A small image diffusion model, trained from scratch.
Model: 3.53M parameters, arch dit, norm layernorm, patch size [2, 2], width 128.
Training: adamw at rate 0.0032, 18200 steps, batches of 128.
Rows from block 6 of a small image diffusion model, named by matrix and row number. Rows with one number belong to one neuron. Each number is 500 + 40 x the weight over its row's rms, rounded and kept within 0 to 999. All counts start at 0. Numbers have three digits each. After the name is the row's rms in percent of the matrix's.
After each neuron's rows are labels from the 100 images, of 14976 (inputs lightly noised), where the neuron reaches its largest size: "patch colour" is the nearest of a few named colours to the mean colour under the peak. Only what is clearly more common there than usual is listed. The data: crops of objects in photos (Visual Genome). In brackets: how many of the 100, against the usual share in percent.
# gate: MLP gate (model.blocks.6.mlp.gate.weight, 336x128), inputs 86-127
# fc1: MLP up (model.blocks.6.mlp.fc1.weight, 336x128), inputs 86-127
# fc2: MLP down (model.blocks.6.mlp.fc2.weight, 128x336, transposed), outputs 86-127

gate.0 114:573473529546511520550472501550532492541450525562514543516542518491428471550463520482422514450509508442482497495489480503522400
fc1.0 099:473459507492442480501496557519506502471496537517490505509468510468521521494512438509513551454596421472502605529457491498474514
fc2.0 090:505521456407557441586521409472484470554464620471459504512484478436470488552482507508486446571573476500501518505558408483480463
patch colour: black (44 vs 16.2)

gate.39 076:482474523365451523529467480521524632559491577538478556518480520519470478532523377520508489466529517522502556523493505516483445
fc1.39 107:571512486439541582492486586540494493518477552467482487482515583530505551490491584447468532412438555559448547600488470465516434
fc2.39 093:513472433665504497552498491491478445522464531469460497428454484504555534536555517434474528501456512524446490561477468464491467
patch colour: brown (76 vs 31.4)

gate.158 079:452521541474417517530483404481506490448492464517528510483573454500512501520447478517480473538512455523504479433548566523556440
fc1.158 093:580494419506442493568557559557505491483478547511511530424548460481521522535485499482503486512521440433498562549489480486481504
fc2.158 081:460528583560503450493523381528523568502549504493460498495485497462536558551492540512526503547533517397484534438481454517453502
patch colour: black (47 vs 16.2)

gate.117 131:512471515571480496592501524524557622490480561588470525460531454456439497518456511542496565521519457531477535445529469508513475
fc1.117 089:499491460549491557544534465504474462556518407472475514597505545549498491495492467430508409510501571484510503598522490512484623
fc2.117 104:573500494524515537552500605530526537534513483494482512516503474471518515562397487482498463524508491470556491474476464409536581
patch colour: black (40 vs 16.2)

gate.279 101:527470481458482490468592490551495550440498530490451505458471462538529469489439577494505480521477443525534532559612490474502484
fc1.279 112:566504558575511442466573528575483505469502444476486468421526545475515473509490528486486489439507429454557546486467497591523543
fc2.279 131:542493458467534518486507493495530547491433444530528491430525457525480458452529545509509560571468448542480477423447550559483539
patch colour: black (36 vs 16.2)

gate.231 082:571496432490507477508564449512491424545508519502500493401516504480462500513501384518494475462530462510442528492452493493488511
fc1.231 097:525519499493454503448555450517490446472479574538463487427486505525399533469514458533486446538553611531550515487499419509530443
fc2.231 107:507487409533459457497441549549473531523511499518495478581492449427510547518532567526539534474564556526567422494519451581483495
patch colour: pink (27 vs 9.9)

gate.149 075:516554424537522571517619507541519482416471495514528519462479540503514465535524583484465453481461441461528566396519527534539518
fc1.149 092:470473534515565529498492567512482512545500396529483492467522531479510535517438555552514484537564443517504504537562558496487496
fc2.149 094:460487466486526488505385479388501500433440508471514479516512473498437449562546432501509567525509511491526492395478463472476559
patch colour: blue (46 vs 0.7); cyan (35 vs 1)

gate.313 096:544519522538479502563523510555505425474510475513469473450445552484540578520429498458489484445559468455467530519560431510533432
fc1.313 085:452461537413470500428460507454493527391522421443465466572546465472492437465603505507516479524514493440549508444379524525476567
fc2.313 097:442557512446474504613523533462513466536571578606472495544487440429544487517477465518463478521486457439546543524514424447497470
patch colour: black (36 vs 16.2)

gate.50 078:511496450466509503519531527539544465592493530464519515540515513496410470515523467497503499504431525527456477498506611539469544
fc1.50 093:488517474548482481530602533499466499532501588573551490509505551489487515492551477520520517407470493508525530389469424523470515
fc2.50 097:485549564517553489469550504523490484512433461461468506536498520470520488473483484498438484619567583508549583509510486568515477
patch colour: cyan (41 vs 1)

gate.57 112:541460497584604461490516547549548427464485506461503532490486542504497510548489496484466507449500416479495513529503455488542495
fc1.57 105:435511550498478485583436499479500481516492546523474479565513499552491512457438563489499499548491553537486475534446488469489489
fc2.57 103:495473476491513528462473547446473549437508476452493498552525453458503525502480469496521532402517576569453473517448503512514469
patch colour: grey (72 vs 30.8)

gate.247 072:501472483475540542503459492509544504473380531510440534519588487484532520505483463517424528512530509518473526464549471479465481
fc1.247 127:477497488430465548516485503508532492524491511522506560587465509611482512520347495506517484466504471476464526486570442542506343
fc2.247 152:504529473583416521473490444460484531516529521530537513353514509515508481580533519513504520475489538526503538590513414601489561
patch colour: black (88 vs 16.2)

gate.41 074:463515437449504497509539417532505485480471545464525497495465485459535456476506426513446543534477557433554470462470463449501523
fc1.41 109:482547497493510485493502526440460533563534496490568491521505472517446536542484483533533540510534487483456540456502491551517531
fc2.41 101:480470496473488489462488517422500477462544501508456527527499422462448477435565465479504455454600519510484560497502426473487473
patch colour: blue (26 vs 0.7)

gate.112 080:535545464548477472510497432418455481542442514494471560566497508491547489482506482519416488443535521486490535427451471553483514
fc1.112 101:498479557477485468471444354427520494479485602451467482571496486490519500526511519450480450578553536409499460427470489487473524
fc2.112 100:497501550537535472491506492523460545467494497482511529493514506475475461526425451482503452533551465518490562475473511479480491
patch colour: red (29 vs 0.8)

gate.208 151:463503508480512469493474489536566487511491497501548510536470500504461504560480476556523489441589520494487587518500480481474497
fc1.208 119:482512509475489448449492460558536460541503547512492471560463514501501498521452461493511520489555512486576552515506566476548456
fc2.208 125:430490532513514556529511449565508497434515512530472507437485492463594486428474499510526542493538542567509477508540524428506454
patch colour: black (38 vs 16.2)

gate.227 084:468495471475524572496453498496471627454506456493527500583495526536467501493512599538517517493455513529480454612497450474501571
fc1.227 084:450482445521489422532519519545508533488513497475528518566490449554471454566478495531534456472483470466576489523493428494484518
fc2.227 079:476489572463497500484461521488506639579502498516488498514480498516487499572505540493496459472561554540411553408525498516494457
patch colour: pink (28 vs 9.9)

gate.218 078:459509475452519542513554486509512532506501495451510474543505475525492572501480521520472442462511499558561491517485445556499453
fc1.218 100:481470478512495415510417526524521460448458517484450516566523532420536510540480563505481486497585492565480551474513503492485543
fc2.218 092:416500525482485499445453490512496406402492460467490481472492522532466515445509495468508521531512500403526477560524524562506608
patch colour: pink (26 vs 9.9)

gate.38 079:429496531418460490492468505502454490523478574504506532532526499525455516462562558507461536511550535544574472443427480488471523
fc1.38 093:514545491529535447513536511501490400428490527507453490503537570549505547520465479469528519501469424537440572581531521510477449
fc2.38 089:450539541615463475545518519467546440482452505479483498536481500509553544504522510477502458558487503433506556495526531494516444
patch colour: red (42 vs 0.8)

gate.209 079:453481554592516460525508535505484502463456465559463498441484543505515460511558467522467494539512485554490526497424609536514597
fc1.209 101:457507507542427476547499539545513509509500444503444510570495526611451474550482529504471500496490489454479519523484492560526545
fc2.209 092:476483483489454507523522517420502401423463490440467497348495444575577515465506469498514517519510559584476523553486514461474527
patch colour: grey (67 vs 30.8)

gate.138 141:501513433443509436532501473471489519466448516524450481501501424470533465479619462473439472541483500534438501483493571547505447
fc1.138 119:510515541521506531437517515475500531467512546454501542483536554466507533535452494546534478518537487428491476429560481479496524
fc2.138 121:543515483560456481453564498509487459476514552486530492470502592592485535500602526492478486514441497510537494436543565547460504
patch colour: white (26 vs 6.6)

gate.287 084:414502535491557507538521480590489519485478503519470485502508488638452509537541530490466496554527574536484527586445541475500498
fc1.287 096:544489490478563439484541420487498468530540542516509529487432499484505495542436410447492457481513483491533530507484508487558460
fc2.287 093:542495393462530475478459501518532535524555511530517510544484451499480438410526584510498542459471530534529499447544526465565403
patch colour: yellow (39 vs 0.5)

gate.306 126:491459528484474506519546576475503536491448534529487511605526497560464428554550477507457506507502527546534498495494552591471541
fc1.306 110:493505466545524477524508564532504469533517508388501503555520471494481450568526504503507440546432479514478446534510606518516540
fc2.306 115:542503424463578510564531490446496542611462508469508507581478528476582497470427489501495427533489508579522473515479464552461511
patch colour: cyan (29 vs 1)

gate.190 116:414449521498462526527510499571555517553488474495486501406537500504471490531497520559487452473453587500547546580445505468493548
fc1.190 114:507519474536472506528557544455519487508501556507521498462539471520557541494503427523516445526425497472522491518445513481494571
fc2.190 100:536488484422504497559451516550466511555496532506520498524472565497489472512466515494496469513529440513449470545486427624509505
patch colour: yellow (49 vs 0.5)

gate.28 085:483450528546552427519483610609523563465476534518490502452493490496519470458534430482451526476533545519540531552564558508502654
fc1.28 110:539529471590434542490478470448522561525473466513483500432535497494456496524525635498502521517489460510506509487471427489508412
fc2.28 108:461490464408463492517512631453541372519492491523519520532481519467532493491521422465520485548491486449481460520528537497464498
patch colour: white (32 vs 6.6)

gate.308 095:471525496452459455425493429427544509477506462517473528478526518426560552474517456499526447487509537511412528465456536482482558
fc1.308 105:464498461500518431522530483470466573582496451534413534483493501529516489484499498505472432509503530508501488576489553520561560
fc2.308 107:489470461544550598530548413510520458496514485412519521473524543544597500552581543477492507485544508521533526439363476504507394
patch colour: pink (28 vs 9.9)

gate.56 099:490529475543531488545464509435507535535484499508526480459526527591511522482488539453478441454452481536550524540499401500503480
fc1.56 095:509505481454496576470580496482520443540489522427452491502457500404487514507471476465490564530580477500551499448517478533525406
fc2.56 090:593475405451513429418526574437518535462497519441527501528483603550435503460498516496518510356491443543458500485483536528503528
patch colour: cyan (48 vs 1)

gate.1 103:515493505521565472452433513549529518476448508545439514474482501511531541515524530466401541505508576504525519481476511516537436
fc1.1 080:441519536540503503579495495482488562438507476560549451561438514468502493506507472491482495541503516499466374487543461590519586
fc2.1 092:550490539484527478529486559447512505520469514525523494551497512420535501481522486527467528494516409472504518543453455571513478
patch colour: black (61 vs 16.2)

gate.100 099:471530539628542514552442458581533558520473553469539505469485588505518511502512472511488562530548575549493480485554510521498428
fc1.100 101:473513518576557582497467488570474473479507405517523448440474488578581551477565467515476574467505492467496492468604511553495509
fc2.100 116:526488515482489530458504501484500528394486380461524494565531487459425502483492519519544581477514438536505430504546460525503521
patch colour: black (55 vs 16.2)

gate.108 067:499509527499450508462449579473419451536491542565464574491470445481535504466498525440434487473520538461496504534493511574512507
fc1.108 084:490569523448462474501501486569524473507484502598438408546534493536484519547463482529514481511504421486546518494486534509448477
fc2.108 080:502549574442550529528546471488574521523407478467462471449523475547536500504492472508500571450528443519515503490543530471501565
patch colour: yellow (29 vs 0.5); orange (27 vs 1.3)

gate.226 113:463466514516520509516430539558510521512444478432559502520535465508484453535471621507439509438423521475489514564470527516478563
fc1.226 114:526496463481520536493556549566510446528502485464548471419546465490467509512454447576518582462363498530487454474505545488502518
fc2.226 109:429493497476443478494538512590549474484541477532519480461505430547543501454491495472523453473419504485540619472580588527469498
patch colour: white (75 vs 6.6)

gate.248 080:511465482487507456476494547506498480514459420489545502532455483448512494540539499441432535507480513407530538518556516533536499
fc1.248 089:505521447525495444530519410518499529587522493534455504503481485490546555492557383518501511487467571514497551485396419457497593
fc2.248 087:478566454520441514519501506589479426519525525541486502582496519512484481493556546447435470544517533551499503472439476470471484
patch colour: cyan (27 vs 1)

gate.325 115:466497512437520551507551466523492580502475461570514465414472500605544516547459433515481481499531522585536502491557454418469454
fc1.325 099:511470443493518485468565479492520545470518447485500500471500442512506459525438428510499484486536458480468501437573453455474413
fc2.325 084:504468437414516472430464543532505550502483474477460490430509521569488511488565466501556506449506531532562469434466606540506507
patch colour: black (85 vs 16.2)

gate.183 089:453468471538555525497527512513515509541493465530548552501531536451479473449535509504521445495454500549467496431600512471464469
fc1.183 097:472467497551508504492445585455505443504492377384510539460471436502493458566465511523517553489560460441458507594497491564541445
fc2.183 110:592519502495533520561515533522472493472596559538494503496471485445513450542510489452434429424501429453462453536464499531480587
patch colour: blue (37 vs 0.7)

gate.178 083:431487607508485464457478480555535520523478592535505506522452483451556528570501466535480489495525528518469497457468481528511510
fc1.178 092:453510606485506414491503452546591517453476510486517535507501461550562518576466499513513457552463459484423487429496491500467473
fc2.178 090:482499552477481544521500516548470460464479502450496491457499524442522544438431422512501465436512468452436455522504542538471439
patch colour: red (27 vs 0.8)

gate.153 100:440465494444526554558462503546520462518498539560490484446511509514560530501528568511489418498512582546489525574551471519529515
fc1.153 097:522492524572522418476446510475536464439473453576522473506451450467486471518615462506451557480546456496496517437501468516533492
fc2.153 101:513508560550481551446511470437483624472504515539521508550522528541488501514509468483512526483553441503462444490558510575508484
patch colour: white (28 vs 6.6); pink (28 vs 9.9)

gate.276 077:433484585495576479501433535498468541484497534558476476480478507470488517492503575471440491583485532528512397498552472488570505
fc1.276 085:495483530519538464495484580530506532485509581533492439510514465444525486533584488545487511482584511440499534496436550463482570
fc2.276 080:484490502488493505518520465533505442545539483492448480421463515465528478526485534536550560434496563451543435444419396552464479
patch colour: red (29 vs 0.8); pink (27 vs 9.9)

gate.201 095:563487443455507511510505540505542559429407493533519527533539489493481468566614508536425516487498570543501521510452513530479627
fc1.201 107:503529465520449529516493553487451473490501417531502485591483506550467514493428468491516444478510501493539479486553399526501428
fc2.201 097:480491493418511491502500560570530531521570467506460483420502517491548473532493478475467539465463532494521531530526535577520570
patch colour: pink (53 vs 9.9); red (29 vs 0.8)

gate.119 083:541508549488515511475552461528424437506493536546499548518521538514511467446519585449435459452552568470534475496468527517544490
fc1.119 090:531477448621487516468578503508529514493520502463532537428495490536508452520481429492479468513432482437524547521590504532493570
fc2.119 094:476472515578549493428555492463524518463473549486483510477456475589467506451486559483434456460471532506486493449435490501550454
patch colour: red (30 vs 0.8)

gate.310 081:509503526478491520585545507468487612567474554456521511536497442556549505508435434447467485464495541466508473507529599446480540
fc1.310 087:600503495471544514432546436510465491497503555492491506438481479516438500472555504491501495542485477534516502487538484566527458
fc2.310 091:526492470454491494483470535463510419578454544487477521465487462592462487494468472486483505451541490480507483526531473459470443
patch colour: grey (60 vs 30.8)

gate.274 089:590508478470488511496476495554436526489485500558484498498573452446546510471546500524452572542512535566560443551570485463505464
fc1.274 104:539530505441501493437543421492461572542503618498515508497531467440516463451479502521507546557510464537534522466532544475492438
fc2.274 092:451458534453505532474536474483515569478471529439482497469460562466463518516458424503538536572488492589486456530498482437487507
patch colour: grey (66 vs 30.8)

gate.300 082:499514467531543510487598533470453462498456496490406470462451516484466516440473523484396492560486558462519482463481461572521470
fc1.300 085:477567447538540520506574477479491531563481511567516500437471473490503549448413462478456425488474444462476454461551420564462445
fc2.300 077:514528524507475427445528525531445487445526449463498496438464468471401482493528516507483511426537464432531429482560507397493516
patch colour: grey (63 vs 30.8); pink (25 vs 9.9)

gate.297 094:542469511510527510463354494455534497494488506573507516404538458521511482466529508530477486523500505476492539500430440484485496
fc1.297 101:526512508531496495521447449406519471502491521549523505501527454489483526494395523517481505545502574453589482477469477559494607
fc2.297 092:498521387471491449519448468561509473479442502441498510479496450542514529415508504505578515448518492546440491520517550538521470
patch colour: brown (61 vs 31.4)

gate.303 088:521447395531572489399522532457525491533493478547451538521523551536526491507504498470492457468500537505487572566526504538463533
fc1.303 104:517472446493550546523586527573510507462509443489530500401470509563481527524544475498500516490479492491451477516513484572492543
fc2.303 101:465521558515542537510477571465495528479453510513423515467502505576551497546450509485507525507526515525521585445560450595488427
patch colour: pink (32 vs 9.9)

gate.118 067:486509501492422439499530490462472458449517510557568475483501513498523540538511371468471443494471493442562468465561513494538490
fc1.118 081:557495463493548436495523476480504521515498545552529514498491505468429514485502522478512385513546493444504479455572544518467458
fc2.118 086:478428608483533529490510475472484477499480433413488462487514438505506495515499487500482553514546396487447516432473545478472492
patch colour: red (40 vs 0.8)

gate.185 091:450472466536482559456513540542526445556527433454543546500502484484486474502477538526561473445508456478574525440509424459443484
fc1.185 103:462549614558582457501547541478467505446494512536489507476527455570476479496494508501490472506463464499533493545437479413486499
fc2.185 100:525484422526548549505441472552513489526494517486586493542512454504443486428502595479524436478462475473523461473506547485494493
patch colour: blue (27 vs 0.7)

gate.184 080:546497578496466473475455466464513454470472587486533535540507516513494456504586541481493563535456498472518492451492536499506547
fc1.184 083:581519490460501490492488486530539559533526467509489492496567511435547532446460563511559504538488393504527506470483489485441426
fc2.184 091:561457571451496525527483502543454525452503578520474518509494442460555448457563498483470566513512514496511462439467576455469493
patch colour: cyan (45 vs 1)

gate.214 096:512465503488521432640534502489466430458481496559499498550491576536466501529490416500481505469481477485482588489572592517461550
fc1.214 086:524482492493458495533587390509482549383498583428493499508525520479506498470447453512515518553538523420527465458520460442491516
fc2.214 096:470465464501527487394582533497497495573561486543517521553472609444480470512530516522458552446516479466554499475512522549466429
patch colour: white (43 vs 6.6)

gate.34 079:497460542481517450579560573509475503549478528510405478529500444425459439505511500481460471512534528515462483506472501599515588
fc1.34 095:519523453505524501422509438532510492505499556529539506459487442601560518512480516475529499536505587500527533553496428430494513
fc2.34 094:510514482543527519519492503441500476491566590551437480565520540485467529475485479485498544509527517486541513574468489494514573
patch colour: pink (30 vs 9.9)

gate.284 093:479527471532481497512488398494500624495509564616523490492517453549512498468487566513518459541523540561476553508505454558510565
fc1.284 104:540488510512487435491500547508522407482511465508511535493527578492520509549545528470494542449502508462491471509420500511488495
fc2.284 100:504513515491536487507407479470444663493508539516433491508503543511418514527510436476466494491580442514564519524571467531497494
patch colour: grey (66 vs 30.8)

gate.15 073:570480477446472542464574535494437474524500527462446479480502528448451534407535524402466461525536485473545443479493519549459503
fc1.15 098:452527583468506487554420512535468486516494453469494475553491439511514519591514444528474441474550561495481447506413473501461454
fc2.15 092:541504491528459477435447490505460473481554519530523473511505433471558526590520458463528442534486572472455467462609418494479532
patch colour: pink (31 vs 9.9)

gate.97 105:431502489493512490517459490471495496484451510579521419494467504570497490469531580490472471542463549537486532584488584454488540
fc1.97 103:426524528452460521527458510513457522533503462442462504518534506587530538554510560471508521492487540469463510518527482420495530
fc2.97 109:437512571477434453465442531549440427451448455443464472403504533513517552470500486533534577531461501566520497518556521512474486
patch colour: grey (63 vs 30.8)

gate.173 131:512490515491519516482471476475556519486480463534418525486560491524443513520553525545473470509477452518366515412564482467481471
fc1.173 101:500472507569519496515522493456477474462497556495516512457454564500537527438507469506493549489500538491532504568525516539564425
fc2.173 109:472511512541491607509517500553493487510492525499479475536523505440468506505564532517482548493539486502513478411510402489445457
patch colour: pink (25 vs 9.9)

gate.194 079:490455511467461514504485599469458521535465454466492494479484490502520429422518550459442488552552568469565465497440518506529563
fc1.194 091:507525584421503477528528539554496533594507468545501398539494542524519467513504517511506556493521461488537501472525485503493447
fc2.194 099:530602473375547477527525483473524520430482478540547513503522438511611467514542456533494461489543531537526520508573507505531489
patch colour: pink (29 vs 9.9)

gate.197 136:482486483561559494487496545495509482486450557503474471476451537524570532441512489485465509537501438499473522509635545501496487
fc1.197 104:547476464411488467332499472491509522465482489507456545477529494515562445531507490525500521580522493470484524437550533463509518
fc2.197 104:502541488496473472472516508557497441524504499466521510517421498584555448496510478539491512477499495459532573520420555495503519
patch colour: grey (66 vs 30.8)

gate.65 072:470499506476523438552453451456455473467489561593536546492428500550535478547517479458471498543502535408541490471478512466522525
fc1.65 090:519499497508512549527520504465526528486516467573517513553500453502524431538489498468530511508442451499469449521595594521530471
fc2.65 083:480480546483432565407500491470498505509486477452507530501524421515559541481465536467495481515484542412504484517530535494547492
patch colour: cyan (26 vs 1)

gate.9 095:520511532458523508494511452570508478467460507467498474531468572567490556569493519481480470528481479558542570512439459456461403
fc1.9 096:524517570533542499481544482511457415393521411625519503493552521486510482498481414483512476475530525501525482393459552555469466
fc2.9 106:443506547391444493434416468506527547475548436552489541555458515569473506504427545571487462446514580505516520463523478502530563
patch colour: brown (86 vs 31.4)

gate.206 168:588517437492543539470472505504522466491455448545529456503505515503472552436458517529471479462628465584454510532556481590500463
fc1.206 123:556530516515545481475406457578530484508471437531532450515573517503439496487540510564475500504508478515443495472541536473466541
fc2.206 113:553474514515481497471592423479496526462489495512482507530480502495551501456509477536518532470517507516581559452533568450504481
patch colour: blue (25 vs 0.7)

gate.103 108:531535421448539486537455463544512484499470445511544508477525478508509526576502554537502498468504502479531515521513500548458485
fc1.103 097:530460522488514520483490561475534443513502563570524517480545474512470535501444435571500428449539506482497535422514439507555456
fc2.103 097:487519396480508460491470520471519498478520479463449485477525490554533440509489475445497458463603486413466472499499569474464512
patch colour: white (30 vs 6.6); pink (27 vs 9.9)

gate.267 082:489558431585552509588511486478558470484471551518473491507543517586493487559399506485466526482549466521519522480480457515492419
fc1.267 093:469530528580499416495502476499567511509488540520528551486516417440478469550474487544540529535512433475425590452494493521496540
fc2.267 085:564487446468496503488528493490467511521441529512454493505512562435558461528545467467478520591498499483513564486463495562507510
patch colour: brown (66 vs 31.4)

gate.19 081:563482447545493491465522546506485563573478520596526494519514521481449502536522490506455540498545445456521491506498476606553465
fc1.19 102:447476437448495471425491524477500539557511409584435531472529542568540470535514527523486527494513547511480443446475544448519533
fc2.19 092:484519483490495503524451457445504494520507450534441467504482469549465540508428477506476526480516386495475544518508498466493480
patch colour: pink (25 vs 9.9)

gate.61 081:534492484476472498506492494521504516496483549560487506481527520499538477534587418511507513553430549462538570489433497454477565
fc1.61 104:451546479510471545516539529527421567516509551495473476464529516531513509493546452431482506546500550448506497565463496491448544
fc2.61 100:483462500436532493501484440404538484558483518497534528488492538497476492570481442492458556487503552484524571512559461515543474
patch colour: orange (30 vs 1.3)

gate.318 163:493514438535473505515526482510529480552490362461535497507538515475458520447406523521530528479559419639449530546525547586491467
fc1.318 107:488525593498482522458526570423496534461531544545495483441498498485452534566528478491508442448483552433541525490484480478442517
fc2.318 100:499516481447482472522523540422508511581500418460516487539510497517505522471406448514506512452523657470554504520554501520489478
patch colour: white (70 vs 6.6)