From a checkpoint of a small image diffusion model.
Training: adamw at rate 0.0032, 18200 steps.
Rows from block 4, named by matrix and row number. Each number is 500 + 25 x the weight over its row's rms, rounded and kept within 0 to 999. All counts start at 0. Numbers have three digits each. After the name is the row's rms in percent of the matrix's.
# ada: adaLN modulation (shift, scale and gate of each sublayer stacked) (model.blocks.4.ada.weight, 768x192), inputs 128-191
ada.312 070:494489514490486495540490538478503511429502486476486572488496488501481518533520496514439506487472516541499488489538474515488478521478547489487515531473480484526503486477491499521490540541485503
ada.313 079:492477528496476474504478511528469505514482474489498510477495470481487533523524506517477483476417508502487477477505481515476485492517518477476536532501472469523530478469503524482478497535470535
ada.314 068:584509492492507541456509496498450467501501510561490564509521531479502489466507518505542497506488456475505508509517525498508537517486505509509491443505506510499489507525485471482508507477537482
ada.315 082:457479513491479475504481529508511485487485475523527503479476479485520517524530521525456518478461511450513479479479486520476486487501538480479521516453501474516505479472523516501480561530472540
ada.316 062:484517466495513512456516530490518478487510519476519520516418464522513487476442492497531485513492494524511516516451511468511528562531487517514498505446504521482528514549511480537515500484523469
ada.317 092:483516509485519526482515483497506495481478513489495491516533448527509462492515487493528491519550507516489517516512509493517543494523488516517458482533471518460479518520486502488516440480528579
ada.318 082:424481497459484462534483511491485507491462482533526481481452508441505517520477496508467497485444506517496482482481505490480473537499520482483502540531496477562515483478512548541482506513480537
ada.319 094:538518481496518515489517488473464536526457519545512508518511506507497460481497489503523468518538484477464517518514525478518495508511491517518464491491472511499476518512504485498518447486519480
ada.320 094:431479513497478463510483532534461477473489477489500480479453490509514550525525512531501537478442516536467479478526483525475496497507495481479535543490525478517542480481500529504481518521465491
ada.321 077:452482531455486440493485493535511485489429483481551416483501491496514497535517536506436534487467526497490484484519481531482499452508505484485514518499506478514547488463513509514484504505473495
ada.322 056:505490510479489494467492499498452492492487491495524485491386494451481533527510520501488517490447489488443490490453496477490516464524501490489527524490487490519503490499508489521490558501490480
ada.323 054:395508507529508480491511498488501510484574519536525487508424491508531512502499525529537470510522508462523508508485501489508490547546509509509499534457449525494525509525482503480509501520472479
ada.324 127:432474502495474454524479511515488507504485471511530525475462484463512524519495510542462531475451517469511475474492514504469507505526492477475520516501503472512529477468499524517476531526448539
ada.325 071:456477498499481469522478479491449508509500477480538480478575457453517506506512530523505513482492499486436478478491490497479501452548520478480498507487536471519496481448506514543479485500460510
ada.326 057:593514511515511556511513475471497494532509512471481543513565477494500459484491527483545488510526519485489515514452500520513483522500499513512469484580508518471507510510475479498512492502545513
ada.327 097:464486518496487469517488510517518496476441486536522502487475488494523548511511502503461467488450534478513487487494538520486480483526501487488536519500533487508528488479522519542487559512464471
ada.328 044:426499506489501497483500493450576546532492504493518460500484537486498488472519487485505529500562477454518500500500407501500512470551506501501477506462514506472494501521484511489500516454513489
ada.329 056:581506501475506516519504535499489524529498500515482490506536501548460481515492464479500466506416516528480507505524445499506500458433456506506506496505564501533505507515480470501506481488533521
ada.330 072:421488513474489481477492509519460485476496496509504505489429521508530545534518526521473496491482474491524488489505472541485441529539523490490535518480540512554524491507555526561490505521438502
ada.331 065:544492475505495525478487479493470466445430475503495498491588494523504489494480503497498478494468536479510492493515480521496469478473492490492504513534487441514537491431492522543490489521508533
ada.332 097:457483525489483474511484531512513463489494479527530471482466490487507541516513495524482543484437485473513483483542453567482499460492542484483533500488516473525503484474530529525484539524478503
ada.333 100:463489496494486480508490565525512471520471489520505489488480472461521544516500505502502507488439522494506487488567515483490461516476497488487533524440542490544538488494541504536489529501471532
ada.334 065:460484520529488476558485525496480480511444479467500491486552490489544506497507480487479510490470494490513486485478509499485545487520514485487494511517507469498530489461522478509486477515468540
ada.335 091:469480525451481475489481529524488461472510479512524486481481498540517524496500492526481508481485506491546481480457470555478513521493478481481521484468481473523477482469521506499481537485468494
ada.336 071:490514494470517513472514525481539468497524517485487544515523455521515479476488474504481530517583483478507515514504545468517514552483511514516470468532457513504477515509473507495514499510522503
ada.337 098:466485502502485476487488515506514501470455486498515487485441513485501523520519501503482530485453529481494485485497513507485497501501491487485516519479507485512511485484503518504486588514474512
ada.338 065:507515534476510519492519463468476486475538524485505555514396449533536505499512521472443523511520511517501515515495532489512507507491488516513500515481504530494492511534548472528515531511504502
ada.339 045:478482501458482460481482488489517516441531479473521483482476498444489520507500507520494496481450526447462483483494462511479468497501527482482521532508510478503444482464542530521483519485451533
ada.340 055:462510482453508489517511495484455523470531515502508521509377508500480502494516531507490486508481538545490510509490490503507489448502461510508495501509451511499543509517506506496510493489493550
ada.341 100:515519504521517519420518480526488530539491520513473546519499563497443488498493502473517493517538451525518518518484504472519571491492475519518491500548458512458468518508470474499519473465502493
ada.342 089:522517490462518518469516480483498511546536522495486533517529528535497468477497505458470476516554497489566517517487486480518512495523479516516467492519487528482494517531486473493517460524512474
ada.343 071:509520478526517514495523483487496511483523524539512525521417501527511509479490502501463453516506476498557520519525526474517489541502463521518496477489470530509502519553501491506520505466501455
ada.344 100:465477539512476471533481514516500522478472476483472497477467472526506536519517509509487516477446485516504477477496476519476473476507528479477524499522481481533502478479490524518479542497465508
ada.345 151:448476509513476463497480542521520502495496476500519475476457479490507535511518501526504511476467515464469476476505486515473478497525527478476531518492496478504513476478496511540477558520462512
ada.346 071:553516484456516533503518482492490550476524515497496502517458479545450490501505514492532476516560534515506516517486558475518503477472469517517486483533481516525477516533514485511517488521528488
ada.347 075:530517534503515543463517507486533483538451522502496529517468507521551498477478428473505532515545524534476518517527475512518499451478470517516499502475467532460464515540535481463516517501531490
ada.348 147:438469504502468460481473504516499481478495465507508495469464480469511534526514504509483516468453512493484469469517498513464502493504494471469532515488500463512511469464501520528470550501449508
ada.349 087:563516484486513531460514495501534491470507514500505527514504528584502484478481485473498466513542478502517514514537533488516543475485507514514485454514475517474496513521506470510514469458539430
ada.350 076:550507488517508531557505492498531531550516504522488514507573480484498450468491481495458507507533509498502507507476516463509495481523525506507458488473450498458475506504523508488506464453531495
ada.351 107:518516484498517523454514509479495508490531521469494464516540519530480470481468515494486502516565456488494517517509551479519503510486477515516471484505504521477489515527494479478516447496528474
ada.352 065:622499458502498544512494480510472503458498487511485514498610484477488473490492499514521479496435503527455498498504532500501518480483533496497502453499532483512506497484490509471496508486541484
ada.353 109:488483527448480477490484484515488513510506481528511460481469490482501535514514490522461534480455525467519482482521497492482486522521493482482538525477535479517504482473521507517483553489476498
ada.354 114:446481513504482461509484497517481492477484478509503491481457487470514522517502533514483516481456525506483481481529489508477488506506501483482519505474474478547548482476504551503482557519454529